config = dict(
    model='image VAE',
    dataset='photos of plants, animals and fungi (iNaturalist)',
    train_examples=155796,
    image_size=48,
    crop_scale_min=0.7,
    horizontal_flip=True,
    translate=0.12,
    bottleneck='kl',
    downsampling_factor=4,
    encoder_arch='mlp_mixer',
    encoder_norm='layernorm',
    encoder_norm_position='pre',
    encoder_activation='gelu',
    encoder_mlp_ratio=4,
    encoder_parallel_block=False,
    encoder_inner_norm=False,
    encoder_patch_size=[4, 4],
    encoder_conv_stem=False,
    encoder_layers=8,
    encoder_width=128,
    loss='l1',
    latent_channels=4,
    decoder_norm='batchnorm',
    decoder_activation='leaky_relu',
    decoder_widths=[64, 64, 128],
    decoder_blocks_per_level=2,
    decoder_block='basic',
    decoder_attention=False,
    decoder_upsampling='nearest_conv',
    kl_weight=0.1,
    init='kaiming_normal',
    residual_init='none',
    optimizer='muon',
    muon_scale='match_rms_adamw',
    lr=0.0034,
    momentum=0.95,
    nesterov=False,
    orthogonalizer='newton_schulz_5',
    adamw_lr_other_params=0.0011,
    ema_decay=0.999,
    steps=6300,
    batch_size=64,
    epochs=2.6,
    lr_schedule='poly',
    final_lr_fraction=0,
    warmup_steps=630,
    weight_decay=0.1,
    adamw_weight_decay_other_params=0.01,
)
Rows from block 3 of the encoder, named by matrix and row number. Each number is 200 + 20 x the weight over its row's rms, rounded and kept within 0 to 999. All counts start at 0. After the name is the row's rms in percent of the matrix's.
# fc1: token-mixing MLP up (encoder.blocks.3.mixer.f.fc1.weight, 64x144), inputs 0-143
fc1.14,101,204,211,205,168,239,204,219,206,193,208,225,216,220,186,189,227,204,186,184,212,202,199,188,256,184,191,227,200,203,226,170,225,229,189,228,189,192,171,207,163,233,195,212,203,187,205,225,207,165,219,206,204,203,232,216,204,172,220,206,180,217,153,185,211,217,197,245,196,225,186,186,226,203,178,215,219,216,193,197,239,205,239,186,222,220,196,219,197,205,207,209,198,206,218,192,219,185,223,208,177,191,204,190,194,199,208,156,225,220,166,219,232,179,211,194,172,190,153,213,155,203,187,188,188,220,199,201,193,186,188,195,202,143,214,210,202,217,236,217,214,197,205,204,187
fc1.15,094,192,211,198,212,190,203,215,186,204,190,193,198,214,239,201,215,169,171,211,185,208,235,181,193,219,205,224,232,230,194,213,204,188,190,218,197,188,218,224,198,211,234,167,216,207,199,182,186,223,222,195,202,264,227,160,192,198,214,216,199,199,169,223,205,198,210,240,178,198,199,162,196,177,207,188,224,228,196,199,210,198,209,219,224,204,182,231,167,184,227,210,186,205,211,241,170,231,184,201,199,213,174,201,223,221,188,239,148,193,215,184,195,193,203,203,195,175,206,197,237,208,226,195,190,191,218,186,206,229,187,175,165,178,187,216,226,206,254,195,181,175,184,192,204
fc1.16,100,233,188,200,192,246,166,212,207,206,190,175,205,203,231,208,214,190,201,193,195,227,188,230,192,185,210,200,196,197,208,199,202,206,203,198,191,208,197,194,187,208,210,207,220,176,233,205,229,228,169,254,211,211,195,191,234,185,194,169,229,201,237,210,192,236,206,188,182,211,179,202,204,191,195,232,233,211,206,231,165,174,183,189,182,227,224,221,225,238,199,192,223,164,214,161,209,199,210,208,215,249,211,222,205,191,197,213,187,182,199,211,186,245,213,205,207,178,165,194,180,210,229,169,225,188,192,229,194,168,223,163,198,181,192,225,205,227,183,198,224,188,176,208,220
fc1.17,089,228,175,206,238,222,208,184,231,193,177,215,203,226,187,224,190,214,219,206,201,237,191,176,188,190,189,228,205,204,265,212,234,181,188,234,194,185,228,231,192,197,226,194,211,209,219,210,215,196,195,191,226,203,195,206,210,199,234,212,187,246,185,209,216,216,211,200,197,175,196,173,182,192,193,208,174,207,209,170,194,192,187,222,187,186,217,221,207,223,185,215,204,196,176,181,207,202,155,223,259,184,230,209,190,233,212,207,186,189,234,198,192,175,224,204,194,177,203,188,213,212,183,193,217,251,201,188,201,178,199,204,177,164,225,193,191,174,178,162,231,192,190,194,211
fc1.18,101,203,179,202,187,232,199,206,211,174,186,245,182,206,201,213,195,165,172,205,173,242,227,230,201,233,170,202,167,246,190,219,222,222,169,222,195,188,175,214,202,188,199,202,222,203,208,180,200,173,218,164,183,173,202,214,204,180,194,175,227,211,170,202,205,150,223,196,218,204,182,194,184,202,206,174,184,191,232,189,209,226,202,204,176,191,205,185,204,220,208,229,252,200,242,183,213,219,205,206,180,210,194,219,219,201,229,211,213,227,226,210,223,216,186,208,217,197,197,217,163,218,215,242,171,191,200,219,207,219,182,184,212,235,225,210,232,216,197,193,211,206,204,193,194
fc1.19,100,222,163,214,204,207,203,189,202,225,199,171,242,194,193,213,178,192,199,204,205,166,207,244,166,177,205,164,243,179,219,194,161,245,168,237,207,187,201,193,163,218,186,223,215,201,200,193,177,199,163,206,208,243,178,206,185,200,210,166,212,214,213,227,210,179,242,217,179,207,205,201,239,202,173,206,219,209,204,178,195,222,186,222,193,198,192,204,237,173,229,188,214,208,209,180,179,208,203,206,212,168,215,186,182,181,189,219,207,221,209,202,173,196,209,219,209,188,197,179,204,197,206,207,217,246,201,191,212,217,207,182,229,194,245,203,199,205,212,226,206,233,190,229,197
fc1.20,101,181,206,244,187,237,165,213,223,172,193,222,191,227,211,218,174,220,230,216,170,226,202,210,167,230,184,224,217,176,185,182,205,183,182,210,182,188,199,177,210,200,199,195,173,208,210,177,232,212,221,184,195,171,170,195,203,216,187,215,202,180,209,207,175,191,211,226,210,208,237,190,216,228,196,161,205,263,194,227,215,229,215,236,192,196,219,207,235,183,204,202,206,215,223,208,208,189,229,224,195,201,242,198,188,221,197,195,197,189,193,194,211,176,205,196,212,183,215,201,179,220,209,203,232,192,181,187,173,203,210,158,225,185,218,182,179,200,239,207,177,194,176,220,166
fc1.21,100,194,199,174,212,202,180,212,184,188,223,216,182,195,178,195,183,199,210,176,209,225,198,190,230,188,185,187,183,191,194,191,213,195,229,211,195,209,191,214,204,188,189,181,227,202,198,247,207,192,208,206,193,190,178,222,202,214,255,209,230,212,237,208,196,224,193,188,194,215,169,226,180,204,209,174,197,198,170,188,204,197,239,194,244,202,190,240,214,157,201,203,187,193,205,162,207,189,196,172,207,219,213,202,187,250,206,207,184,188,197,186,191,211,218,232,227,211,189,193,229,186,208,214,221,226,210,248,215,196,235,203,194,171,195,192,200,251,225,227,244,208,252,197,172
fc1.22,102,173,195,220,192,218,234,200,175,223,156,225,223,203,239,209,212,201,206,206,203,200,197,221,166,212,162,206,225,241,215,199,211,175,211,213,189,196,193,171,242,210,184,208,195,179,216,185,247,159,206,214,172,217,197,212,183,188,193,210,208,201,169,207,207,204,213,195,195,188,192,209,217,210,164,193,203,217,195,204,181,217,199,203,210,161,186,239,170,233,203,228,216,219,164,239,207,179,215,150,238,190,212,220,181,207,197,199,178,174,180,200,177,204,231,219,206,216,193,213,217,191,199,205,226,200,227,185,242,201,213,209,185,198,171,213,190,237,201,211,199,182,213,232,204
fc1.23,103,210,219,179,201,224,206,215,211,208,169,194,204,189,204,201,224,221,199,221,200,218,172,201,172,175,187,233,183,186,225,221,217,213,191,185,204,247,183,195,232,228,208,217,207,197,212,193,203,182,210,206,213,222,209,205,232,230,180,195,196,203,234,238,224,195,224,217,224,173,198,200,186,192,206,195,194,207,193,206,200,206,180,183,191,206,150,222,173,187,191,224,199,226,212,165,192,231,201,183,190,203,198,195,218,161,194,203,213,181,184,188,207,185,174,257,220,207,223,177,188,178,197,190,208,178,242,204,156,205,215,226,211,228,168,190,165,248,208,212,251,221,188,208,187
fc1.24,096,196,205,196,173,209,161,175,200,209,196,212,189,192,193,208,184,176,215,198,209,216,249,178,221,204,232,187,182,190,204,197,198,230,217,188,198,188,212,171,238,171,229,217,228,242,231,189,197,225,181,202,204,201,197,245,257,209,238,202,196,224,192,193,188,200,226,248,201,229,240,209,207,193,233,193,179,246,191,200,224,216,184,207,200,182,197,210,191,182,197,218,219,205,214,198,181,220,207,221,202,216,209,184,186,178,190,203,181,234,189,184,187,168,180,177,181,206,158,204,214,218,231,221,207,200,184,207,198,224,177,228,207,176,173,216,175,222,195,167,186,203,213,197,205
fc1.25,089,197,202,193,227,170,213,235,194,190,177,224,203,153,202,199,191,175,199,215,171,224,207,205,223,222,211,191,198,222,184,221,207,202,226,185,163,206,187,211,194,212,182,187,155,206,241,198,214,208,166,208,216,185,198,205,205,239,178,215,228,210,209,220,191,198,191,218,170,188,203,219,195,224,172,229,216,211,203,188,187,173,212,169,199,191,187,200,191,202,203,200,198,208,226,173,225,233,198,223,225,186,189,209,169,215,177,225,240,193,183,217,173,225,193,195,179,249,210,208,207,214,208,157,194,188,207,238,216,232,225,176,225,180,230,207,235,198,208,203,184,211,184,252,193
fc1.26,106,203,203,181,233,197,202,214,186,211,197,201,203,207,218,216,200,200,210,210,199,161,176,199,197,193,231,171,230,227,191,192,217,198,221,193,144,224,207,225,200,175,239,186,196,202,196,204,238,163,244,189,215,216,176,198,179,216,187,176,214,234,179,221,205,165,208,194,225,204,245,192,188,202,188,200,207,197,188,199,211,220,200,197,185,192,185,228,203,195,213,199,178,244,195,195,198,222,234,174,202,206,192,234,233,201,215,178,181,208,187,207,224,226,172,181,220,197,194,181,202,218,225,222,186,200,154,213,207,188,199,227,211,167,240,186,175,173,180,223,182,212,251,202,224
fc1.27,101,217,210,224,205,239,163,217,196,213,171,184,219,230,212,231,213,210,215,167,182,197,187,216,180,214,235,216,177,233,163,196,213,214,178,225,215,194,224,199,212,172,204,183,222,171,220,243,159,237,197,195,190,199,189,166,191,236,230,220,200,169,188,215,191,243,181,198,232,207,194,236,195,204,177,216,200,192,205,190,180,228,227,175,187,185,177,216,187,196,220,206,187,209,204,207,217,182,232,198,203,198,221,166,183,204,230,174,242,214,194,190,195,202,182,197,206,209,202,201,213,237,196,200,221,181,206,185,202,189,219,207,201,236,180,203,199,212,173,164,208,218,194,234,185
fc1.28,100,189,207,183,185,201,178,182,214,214,208,207,213,196,201,201,201,186,194,195,184,222,221,208,218,221,209,187,221,192,206,168,195,198,209,206,196,173,188,238,191,177,164,232,208,200,205,159,223,201,234,197,230,224,239,172,184,201,178,236,208,196,197,234,142,197,204,195,183,210,163,194,195,209,193,203,191,247,173,185,195,187,195,180,219,227,201,200,212,208,214,210,205,196,176,229,172,186,232,215,203,213,211,196,216,199,222,207,212,228,224,190,233,219,192,260,220,195,239,181,206,214,199,198,202,206,203,176,194,214,188,236,223,216,222,225,187,193,192,164,210,158,239,165,207
fc1.29,104,207,171,192,214,185,204,215,181,212,224,194,205,219,193,209,175,185,239,191,231,226,207,201,190,193,185,202,174,205,201,219,253,202,202,176,238,166,232,175,198,223,198,223,228,165,218,195,182,202,213,185,186,187,210,204,202,211,185,173,179,197,211,179,224,210,173,243,163,225,168,159,233,183,180,193,222,215,207,209,176,179,193,193,213,217,224,220,186,193,208,215,168,219,197,209,197,195,163,199,217,214,214,189,224,192,208,230,188,225,182,209,215,192,192,197,219,210,223,218,218,214,227,218,208,179,196,208,184,205,230,206,246,219,200,186,167,200,167,208,170,252,209,225,194
fc1.30,097,179,193,200,197,194,218,197,211,220,214,166,249,180,210,208,174,215,217,217,176,193,208,236,174,181,188,176,221,222,179,196,215,211,220,191,205,203,183,211,191,216,221,236,189,202,150,224,192,209,203,204,212,220,201,219,198,200,195,189,181,226,190,195,212,238,230,214,226,210,210,213,178,174,229,215,197,192,213,206,236,193,225,178,190,198,240,177,220,227,223,245,221,216,210,187,235,216,197,185,214,155,215,169,224,212,226,181,185,181,203,200,211,164,204,195,204,191,241,200,216,231,218,174,203,199,179,181,176,216,172,222,169,217,227,198,231,195,190,220,187,223,177,210,181
fc1.31,101,203,200,183,178,200,184,216,221,221,161,213,223,186,174,192,189,231,174,199,194,209,218,195,177,211,200,194,182,200,206,187,208,185,216,200,207,174,227,213,242,174,220,177,230,167,216,175,233,235,206,203,193,220,227,187,192,182,215,188,208,170,209,224,234,208,205,211,198,183,217,208,203,234,208,177,202,187,187,219,212,208,191,218,193,212,173,195,188,199,197,244,139,217,177,207,224,192,221,206,191,202,208,191,220,198,218,242,211,232,192,222,191,199,194,170,198,224,204,193,194,183,211,178,224,185,258,206,216,173,197,201,181,176,253,191,189,209,225,190,209,194,193,183,254
fc1.32,104,180,190,189,192,202,214,217,208,220,219,197,207,205,169,199,201,210,194,238,195,200,194,221,206,189,211,203,182,204,224,228,177,202,202,232,208,187,235,199,201,245,160,173,242,185,214,169,232,226,187,199,226,172,253,200,193,195,211,212,228,167,222,226,188,209,193,188,237,211,202,239,187,199,177,192,209,235,223,207,208,231,213,210,161,157,226,190,200,209,203,210,191,223,176,182,222,215,171,199,230,200,177,192,206,214,220,180,171,178,193,185,234,176,198,221,176,194,194,199,218,210,202,214,184,217,177,205,176,233,200,184,208,167,196,212,188,228,178,166,220,190,210,221,191
fc1.33,099,211,215,195,208,221,185,228,173,232,224,223,198,226,226,213,216,170,214,203,241,196,190,201,188,214,162,189,192,200,177,218,211,224,190,185,227,251,217,241,184,181,192,183,193,186,212,208,182,192,171,222,190,201,230,202,238,180,218,178,177,231,206,251,177,213,197,189,214,210,211,194,194,202,207,212,236,220,218,211,188,222,175,226,198,177,226,208,190,187,198,168,225,229,181,204,189,170,184,183,221,192,219,222,194,218,211,202,211,234,168,217,219,175,208,164,200,219,212,192,165,155,177,183,211,193,196,197,224,211,196,219,206,213,200,227,172,212,195,213,162,206,188,192,189
fc1.34,097,217,197,188,228,192,207,201,208,239,174,201,210,170,223,192,210,188,202,228,185,190,226,194,201,215,199,196,228,209,223,177,228,205,178,194,225,201,217,190,237,172,227,188,192,214,183,189,162,183,189,201,204,198,209,193,214,183,202,194,195,155,216,178,195,221,179,231,201,234,172,205,187,203,215,203,224,224,219,217,199,189,207,198,207,179,174,223,203,238,210,181,212,211,206,190,195,176,218,217,208,226,162,260,222,195,214,193,189,197,196,185,221,171,236,228,158,255,215,182,168,195,235,200,207,202,203,176,240,207,210,170,194,193,193,176,226,206,181,211,243,189,196,209,203
fc1.35,100,227,172,173,211,177,210,226,160,185,227,216,231,187,207,191,201,211,166,205,250,244,213,193,220,191,219,194,169,191,225,190,196,148,205,236,230,194,208,171,217,217,214,216,198,219,219,212,222,206,201,199,184,220,216,213,205,227,208,209,192,159,180,193,234,186,222,216,201,233,207,210,223,230,190,178,193,216,272,190,202,182,194,175,191,191,193,210,231,211,189,209,228,177,215,203,189,165,209,201,224,208,216,205,206,212,175,193,180,229,205,198,194,220,205,217,194,186,197,162,225,183,190,203,193,210,192,217,189,206,217,226,170,217,192,199,210,191,196,218,181,210,174,204,164
fc1.36,105,218,225,162,215,237,169,238,185,212,187,206,188,179,189,203,239,197,214,195,192,225,223,189,225,217,189,210,232,193,202,197,189,208,161,193,212,217,201,193,206,167,241,189,189,199,195,209,212,176,218,207,226,216,201,155,197,196,208,149,235,182,215,194,201,181,202,226,193,182,202,235,172,225,199,190,215,198,216,148,228,197,194,217,202,192,234,160,197,191,223,187,216,165,208,206,217,175,170,236,186,199,206,176,197,173,211,183,197,209,193,195,225,199,200,203,189,204,200,204,242,209,214,220,178,223,231,201,206,191,199,228,205,196,183,192,217,216,203,216,191,220,203,262,219
fc1.37,098,181,207,170,213,195,204,214,212,208,194,194,213,200,198,190,173,198,172,195,214,246,159,238,161,184,206,188,199,177,221,226,204,212,187,214,174,190,207,195,225,188,219,181,211,217,206,242,168,207,232,223,199,232,206,194,229,178,216,206,206,213,179,219,199,202,199,231,161,220,251,221,213,207,213,232,163,233,178,207,196,201,205,181,227,194,216,160,213,216,180,196,190,221,187,229,211,218,175,222,236,166,215,215,206,157,206,192,166,213,216,197,211,219,211,220,206,173,182,228,202,175,190,190,182,198,206,217,214,192,228,188,207,188,198,184,218,186,216,163,198,236,195,209,203
fc1.38,103,193,189,186,217,205,222,193,231,166,217,220,163,185,207,226,177,163,200,217,192,219,206,181,218,219,187,192,210,229,243,158,198,210,186,204,181,191,205,217,185,183,187,195,199,215,185,184,212,210,200,228,183,248,188,225,213,216,198,198,190,197,235,203,210,189,240,209,195,193,212,211,237,219,157,201,243,171,224,226,209,223,205,209,191,188,246,162,202,229,159,230,179,184,222,198,194,184,210,206,192,220,224,158,206,195,197,211,214,202,208,217,206,207,188,224,191,202,176,218,169,174,208,221,222,203,211,188,190,168,205,190,231,229,178,187,187,202,214,186,191,194,206,164,228
fc1.39,099,198,227,194,206,200,188,192,213,187,175,213,185,203,238,209,207,215,202,178,198,167,194,203,198,169,226,178,199,212,202,210,192,192,233,202,188,242,205,193,255,193,202,206,207,173,188,196,179,176,209,193,226,190,240,234,190,217,183,195,216,251,211,211,215,214,230,196,181,208,180,214,232,155,229,192,197,209,218,186,209,190,212,193,205,226,211,197,205,203,184,211,167,242,198,233,200,155,183,191,180,214,194,188,235,204,211,216,265,212,219,197,223,207,192,223,202,204,203,202,227,175,218,197,210,197,201,191,162,197,228,188,183,198,208,194,196,229,211,198,188,203,143,194,161
fc1.40,096,221,202,211,206,184,220,225,156,249,191,205,202,206,197,210,181,225,177,200,213,215,189,196,227,173,210,204,209,205,208,190,186,205,200,208,166,200,222,187,182,193,193,210,233,177,223,171,188,200,217,198,210,175,234,186,196,226,174,208,220,225,208,211,230,212,199,206,223,218,200,203,190,205,242,209,223,207,163,224,184,213,234,203,191,222,198,189,206,182,193,170,243,185,171,252,188,203,214,201,176,166,220,151,187,190,244,193,171,179,218,218,185,186,199,212,212,196,191,191,175,202,191,216,192,220,222,189,199,240,178,181,181,260,208,210,215,196,212,228,224,218,188,191,191
fc1.41,103,188,196,208,181,213,195,196,190,214,191,191,192,223,171,210,174,181,196,218,188,208,192,192,179,187,181,184,227,228,189,223,233,184,221,202,202,200,251,171,203,187,205,195,212,220,191,194,197,199,165,235,192,194,205,212,248,220,207,203,200,202,205,199,179,207,192,199,181,163,208,189,223,219,190,235,167,207,186,192,200,229,199,206,175,209,215,199,237,190,174,171,201,197,207,209,207,199,245,198,195,184,205,223,164,213,193,192,198,201,222,212,283,210,214,200,217,193,210,209,246,220,233,241,171,228,253,182,181,211,193,214,169,197,209,203,225,212,172,216,190,211,183,201,211
fc1.42,097,179,220,179,199,199,197,204,160,235,232,193,215,196,190,216,178,197,208,207,220,231,182,184,202,220,177,229,205,212,163,229,197,237,198,239,225,203,222,239,173,224,179,198,199,198,204,168,211,203,218,179,201,225,168,205,169,215,218,234,172,191,238,221,235,181,184,193,203,200,152,213,208,224,206,200,197,223,178,190,218,199,181,216,178,211,207,241,227,209,180,230,199,213,221,183,215,198,210,201,182,179,213,224,213,189,179,197,217,193,190,207,236,212,204,185,229,199,171,220,152,203,215,213,165,188,202,205,209,206,194,217,185,187,213,186,236,218,194,180,189,210,200,161,217
fc1.43,101,228,175,232,194,221,205,192,236,188,225,198,178,199,206,196,184,199,204,220,203,221,214,192,203,210,222,196,184,190,177,220,224,198,203,212,185,214,178,173,180,183,182,208,200,209,196,230,166,203,197,201,196,206,183,198,163,255,196,174,200,191,216,237,178,195,183,225,222,198,211,196,235,215,212,171,223,214,193,222,173,203,224,163,220,213,170,227,181,219,196,247,199,206,186,237,168,193,166,183,258,202,200,235,194,177,204,182,203,190,218,199,219,205,229,201,170,217,204,196,198,208,185,241,168,239,220,207,191,200,180,201,201,192,227,187,218,193,194,216,194,179,186,201,247
fc1.44,102,199,182,193,187,221,209,200,175,275,157,242,181,205,201,185,190,207,192,223,187,223,205,192,219,196,203,233,208,203,214,212,232,172,218,208,182,213,189,225,207,220,212,212,177,207,205,169,204,229,205,195,205,211,207,172,206,222,221,216,169,184,201,190,197,211,209,216,236,179,187,200,220,182,212,194,198,196,231,197,163,217,191,201,212,184,214,174,219,194,178,198,168,240,219,207,175,210,181,184,206,185,211,172,199,185,182,201,194,202,178,224,192,176,187,202,204,175,217,194,223,214,195,197,176,228,166,200,216,208,215,196,193,186,214,250,165,242,200,246,203,215,256,199,188
fc1.45,100,226,180,206,227,191,223,239,216,193,216,216,231,205,178,217,200,214,215,191,215,223,259,155,185,207,204,224,198,188,180,206,240,207,175,203,204,175,162,160,221,223,203,186,204,193,184,175,195,175,218,232,206,215,219,211,166,198,204,177,191,220,227,195,252,188,224,182,233,199,185,197,196,179,181,223,209,220,186,210,185,193,230,215,199,200,219,204,219,230,178,196,204,190,204,224,217,189,233,189,215,165,187,187,167,234,197,199,208,203,230,165,202,206,187,186,207,193,207,239,197,206,182,196,211,179,169,177,208,204,200,214,216,190,199,233,154,206,213,195,208,193,209,229,197
fc1.46,099,190,182,197,179,191,229,183,205,228,205,226,176,185,216,166,197,173,183,187,234,214,226,164,225,195,185,189,198,188,212,236,197,199,194,198,197,194,204,217,163,204,189,212,215,196,204,164,207,214,221,175,249,212,183,208,226,212,159,204,186,188,197,215,174,207,214,224,202,187,224,220,155,224,209,188,216,189,184,201,205,219,211,197,231,178,185,229,195,198,216,218,204,216,198,203,233,192,225,184,250,230,194,209,213,220,208,203,203,203,224,218,210,203,187,229,184,196,154,222,209,204,200,214,225,215,211,149,178,186,213,198,191,207,200,223,185,201,174,193,210,244,150,242,211
fc1.47,103,181,215,217,196,213,220,189,226,196,202,210,196,220,182,222,193,215,211,209,228,185,211,177,201,207,215,206,168,236,197,179,211,213,207,172,230,248,191,243,218,215,190,207,166,165,200,233,180,164,225,208,212,190,206,179,221,216,171,200,174,199,228,196,212,205,204,206,175,196,196,211,237,231,187,169,210,196,222,166,218,186,202,181,207,144,198,187,182,205,216,204,243,177,216,209,196,206,221,185,229,217,201,225,188,221,206,197,202,197,218,217,200,195,206,196,208,157,247,176,216,220,199,189,195,225,218,223,221,208,176,146,206,197,205,220,169,216,210,203,188,191,224,178,226
fc1.48,096,205,207,210,182,209,238,214,209,245,185,229,158,196,207,187,217,167,205,215,223,204,219,218,186,209,205,178,209,208,215,214,233,212,249,187,210,222,214,170,184,202,187,197,253,206,235,198,210,188,201,202,232,196,156,238,209,213,201,217,219,220,212,194,176,203,219,223,198,211,195,180,202,206,192,210,192,182,227,184,203,200,215,193,183,207,229,216,183,198,206,205,193,201,183,198,191,186,190,178,189,207,149,202,189,167,236,182,236,212,215,191,215,203,205,192,210,184,225,196,193,197,177,173,232,193,205,191,190,187,184,219,236,187,190,171,252,156,228,225,191,194,247,217,190
fc1.49,106,223,175,213,188,245,187,204,213,227,204,202,182,224,221,218,222,215,201,242,240,188,210,222,219,201,212,211,214,214,218,191,190,196,236,180,214,182,232,230,210,243,216,215,206,233,193,217,178,210,249,181,237,192,189,181,225,158,207,209,200,214,213,181,228,171,216,189,207,195,222,209,237,194,162,202,213,184,192,176,175,177,248,179,222,206,191,193,181,194,189,189,209,206,188,216,212,196,178,227,171,204,189,214,177,207,216,219,226,169,209,165,202,237,218,198,196,202,177,192,212,190,198,214,211,190,218,181,221,179,238,218,195,200,205,199,200,197,216,194,197,200,162,172,177
fc1.50,100,221,188,183,198,206,241,195,223,189,235,189,195,193,220,244,234,184,224,191,213,200,183,194,228,222,175,162,203,206,215,191,196,215,204,202,184,172,222,197,220,202,202,217,179,181,191,215,157,197,217,185,180,214,212,174,184,217,199,172,230,182,184,194,212,198,197,202,265,185,194,197,177,208,203,216,166,218,189,221,147,224,205,247,175,213,209,231,185,227,155,200,198,196,201,221,180,222,207,207,208,202,210,198,199,213,200,207,219,198,200,224,240,207,184,187,210,165,208,215,199,190,201,205,185,227,217,218,175,217,206,186,245,172,162,194,207,208,217,191,233,203,196,222,179
fc1.51,095,204,220,216,210,193,197,173,185,190,197,216,204,241,243,200,203,203,181,185,190,217,199,196,223,229,195,257,226,200,197,173,180,159,219,193,231,244,195,224,202,192,191,216,215,207,180,207,191,204,245,204,226,222,190,228,196,202,189,208,203,186,198,210,182,183,258,202,187,198,202,174,233,229,228,189,216,193,189,223,189,229,180,196,178,184,203,202,219,198,180,226,201,178,190,194,201,198,216,193,185,206,209,177,185,186,223,207,185,202,205,192,225,156,203,180,201,235,202,211,195,205,182,178,190,228,184,240,201,218,217,192,234,190,190,179,185,216,141,186,218,215,189,247,190
fc1.52,100,202,221,187,207,208,176,215,157,214,170,172,222,202,210,204,175,191,197,176,194,196,179,180,191,221,222,206,208,235,205,210,210,209,172,243,147,194,218,204,209,227,198,259,192,200,191,213,167,225,222,180,235,195,230,256,217,184,225,211,215,205,223,219,208,217,221,204,221,194,211,175,219,232,177,204,184,210,209,233,203,212,197,230,211,203,218,211,176,183,236,226,204,189,203,188,203,190,180,191,166,208,221,232,211,221,180,181,192,215,185,185,193,224,183,204,202,219,213,199,230,191,192,170,172,209,217,198,212,171,178,191,237,196,177,219,187,177,188,204,207,222,197,214,173
fc1.53,099,211,202,185,178,178,215,157,206,195,177,227,229,206,200,175,203,213,171,172,205,200,211,227,191,201,226,227,190,173,201,220,171,211,197,192,212,223,222,227,203,210,201,200,186,209,201,198,204,230,202,206,194,179,197,176,211,210,209,216,216,239,220,224,189,180,187,210,236,172,221,166,222,206,201,209,186,187,192,189,206,204,193,188,207,195,251,218,173,209,187,188,198,197,232,218,187,183,226,171,264,189,196,197,225,181,200,187,171,218,202,203,215,203,243,189,175,230,186,178,202,207,176,237,226,173,219,191,209,189,218,197,238,189,205,186,218,233,217,175,222,198,202,236,147
fc1.54,102,179,195,188,207,168,205,201,209,235,198,182,220,241,207,197,173,228,186,191,215,200,198,231,184,185,190,209,191,195,190,227,232,196,240,222,194,211,209,200,212,206,181,200,206,208,241,200,206,209,227,189,169,211,178,234,175,218,230,188,210,191,208,178,207,152,205,204,235,175,180,225,227,218,211,201,181,214,219,179,207,200,223,165,222,197,214,193,187,205,213,197,239,189,199,206,206,230,214,213,200,235,214,205,210,197,197,208,210,191,191,205,183,186,207,203,164,193,191,207,223,166,234,190,222,174,193,181,193,201,177,197,227,240,188,166,182,247,179,190,197,142,205,250,213
fc1.55,100,205,181,215,235,197,226,187,167,213,180,195,171,243,215,193,158,228,173,203,219,191,198,169,218,140,231,239,227,209,209,181,175,200,205,184,182,211,168,188,197,179,218,205,224,174,202,218,189,216,213,215,180,207,196,173,233,186,221,199,184,176,210,187,190,205,207,169,213,209,202,228,182,207,206,183,208,192,216,207,195,208,187,192,199,223,211,247,213,199,185,214,185,223,193,200,239,223,213,227,226,205,186,187,183,233,198,200,182,204,207,239,209,214,188,221,194,219,216,222,183,201,219,205,210,189,206,232,211,218,168,224,241,220,207,180,229,208,242,180,171,218,206,214,196
fc1.56,102,164,210,207,211,170,216,206,202,200,203,176,182,237,186,194,228,213,188,206,194,183,206,209,211,190,174,195,181,204,180,219,195,214,198,182,200,218,197,213,209,188,206,230,181,241,187,225,227,188,203,170,207,226,195,208,207,212,223,199,217,168,215,198,197,232,191,216,202,205,203,165,229,207,188,194,201,193,208,217,177,215,202,247,160,195,161,200,202,214,229,190,212,205,165,245,199,202,194,199,224,161,215,183,229,226,225,257,210,210,189,179,218,181,271,182,202,211,200,213,195,188,215,222,183,212,174,205,192,193,205,195,239,211,199,247,205,199,221,176,184,217,214,198,171
fc1.57,096,224,191,190,216,215,196,230,200,198,189,202,182,214,218,197,214,207,185,205,240,154,235,236,179,167,207,209,187,202,232,230,195,237,210,166,191,209,202,195,196,197,218,176,202,208,198,200,205,217,188,182,188,186,200,209,215,222,172,217,156,171,199,196,187,189,208,221,211,177,176,185,188,215,198,213,195,244,193,217,240,221,222,188,197,219,200,190,187,231,196,239,199,186,209,205,193,189,180,207,221,150,233,204,163,222,208,195,159,202,212,186,201,201,156,178,252,246,190,220,211,183,227,171,194,212,202,219,207,187,232,192,206,198,196,225,179,191,206,210,230,206,202,189,224
fc1.58,097,229,174,226,210,215,193,198,174,215,222,249,199,212,208,231,200,240,200,195,217,212,177,210,187,166,246,175,225,240,217,179,208,204,229,202,256,205,206,219,229,189,184,240,169,204,238,171,222,208,172,202,193,248,200,205,221,217,201,203,192,181,186,219,185,209,209,204,208,177,187,226,175,176,228,170,190,197,186,218,206,197,219,194,227,222,167,183,221,193,239,208,207,178,243,172,192,192,177,196,211,171,194,203,196,210,192,225,208,195,175,186,187,212,206,224,197,207,198,211,174,213,175,197,178,209,216,187,213,187,181,197,207,175,188,176,231,196,190,190,206,216,195,208,209
fc1.59,103,212,191,192,196,225,194,217,216,218,224,196,204,184,200,177,208,239,222,232,195,211,211,189,251,175,204,209,244,182,218,203,221,211,229,216,201,221,206,226,209,201,216,202,198,173,208,208,186,230,202,240,190,208,193,179,202,226,192,201,247,204,174,214,190,214,192,195,190,200,212,192,218,213,207,200,188,212,196,210,211,203,187,243,182,153,227,205,185,215,201,187,216,214,242,231,186,199,205,135,189,194,189,220,195,209,191,194,235,200,176,218,178,191,202,206,181,236,203,227,218,193,199,219,210,173,168,203,172,202,216,183,198,251,176,190,203,197,198,176,224,187,171,173,247
fc1.60,099,201,173,215,199,193,219,175,193,217,220,251,194,233,175,221,197,199,223,200,175,217,189,218,251,203,209,201,186,223,217,196,215,191,207,243,227,205,224,202,206,197,226,173,222,174,162,193,215,170,237,208,197,230,221,208,168,198,175,201,214,252,217,179,203,195,173,250,207,161,210,183,159,189,194,231,200,202,223,211,190,225,171,178,247,215,183,173,212,199,231,210,172,192,209,204,197,181,221,212,203,185,176,220,203,220,192,181,208,214,182,216,191,208,213,171,199,214,186,205,202,210,227,196,232,168,215,208,194,215,213,196,199,229,184,204,197,187,194,187,195,196,200,186,180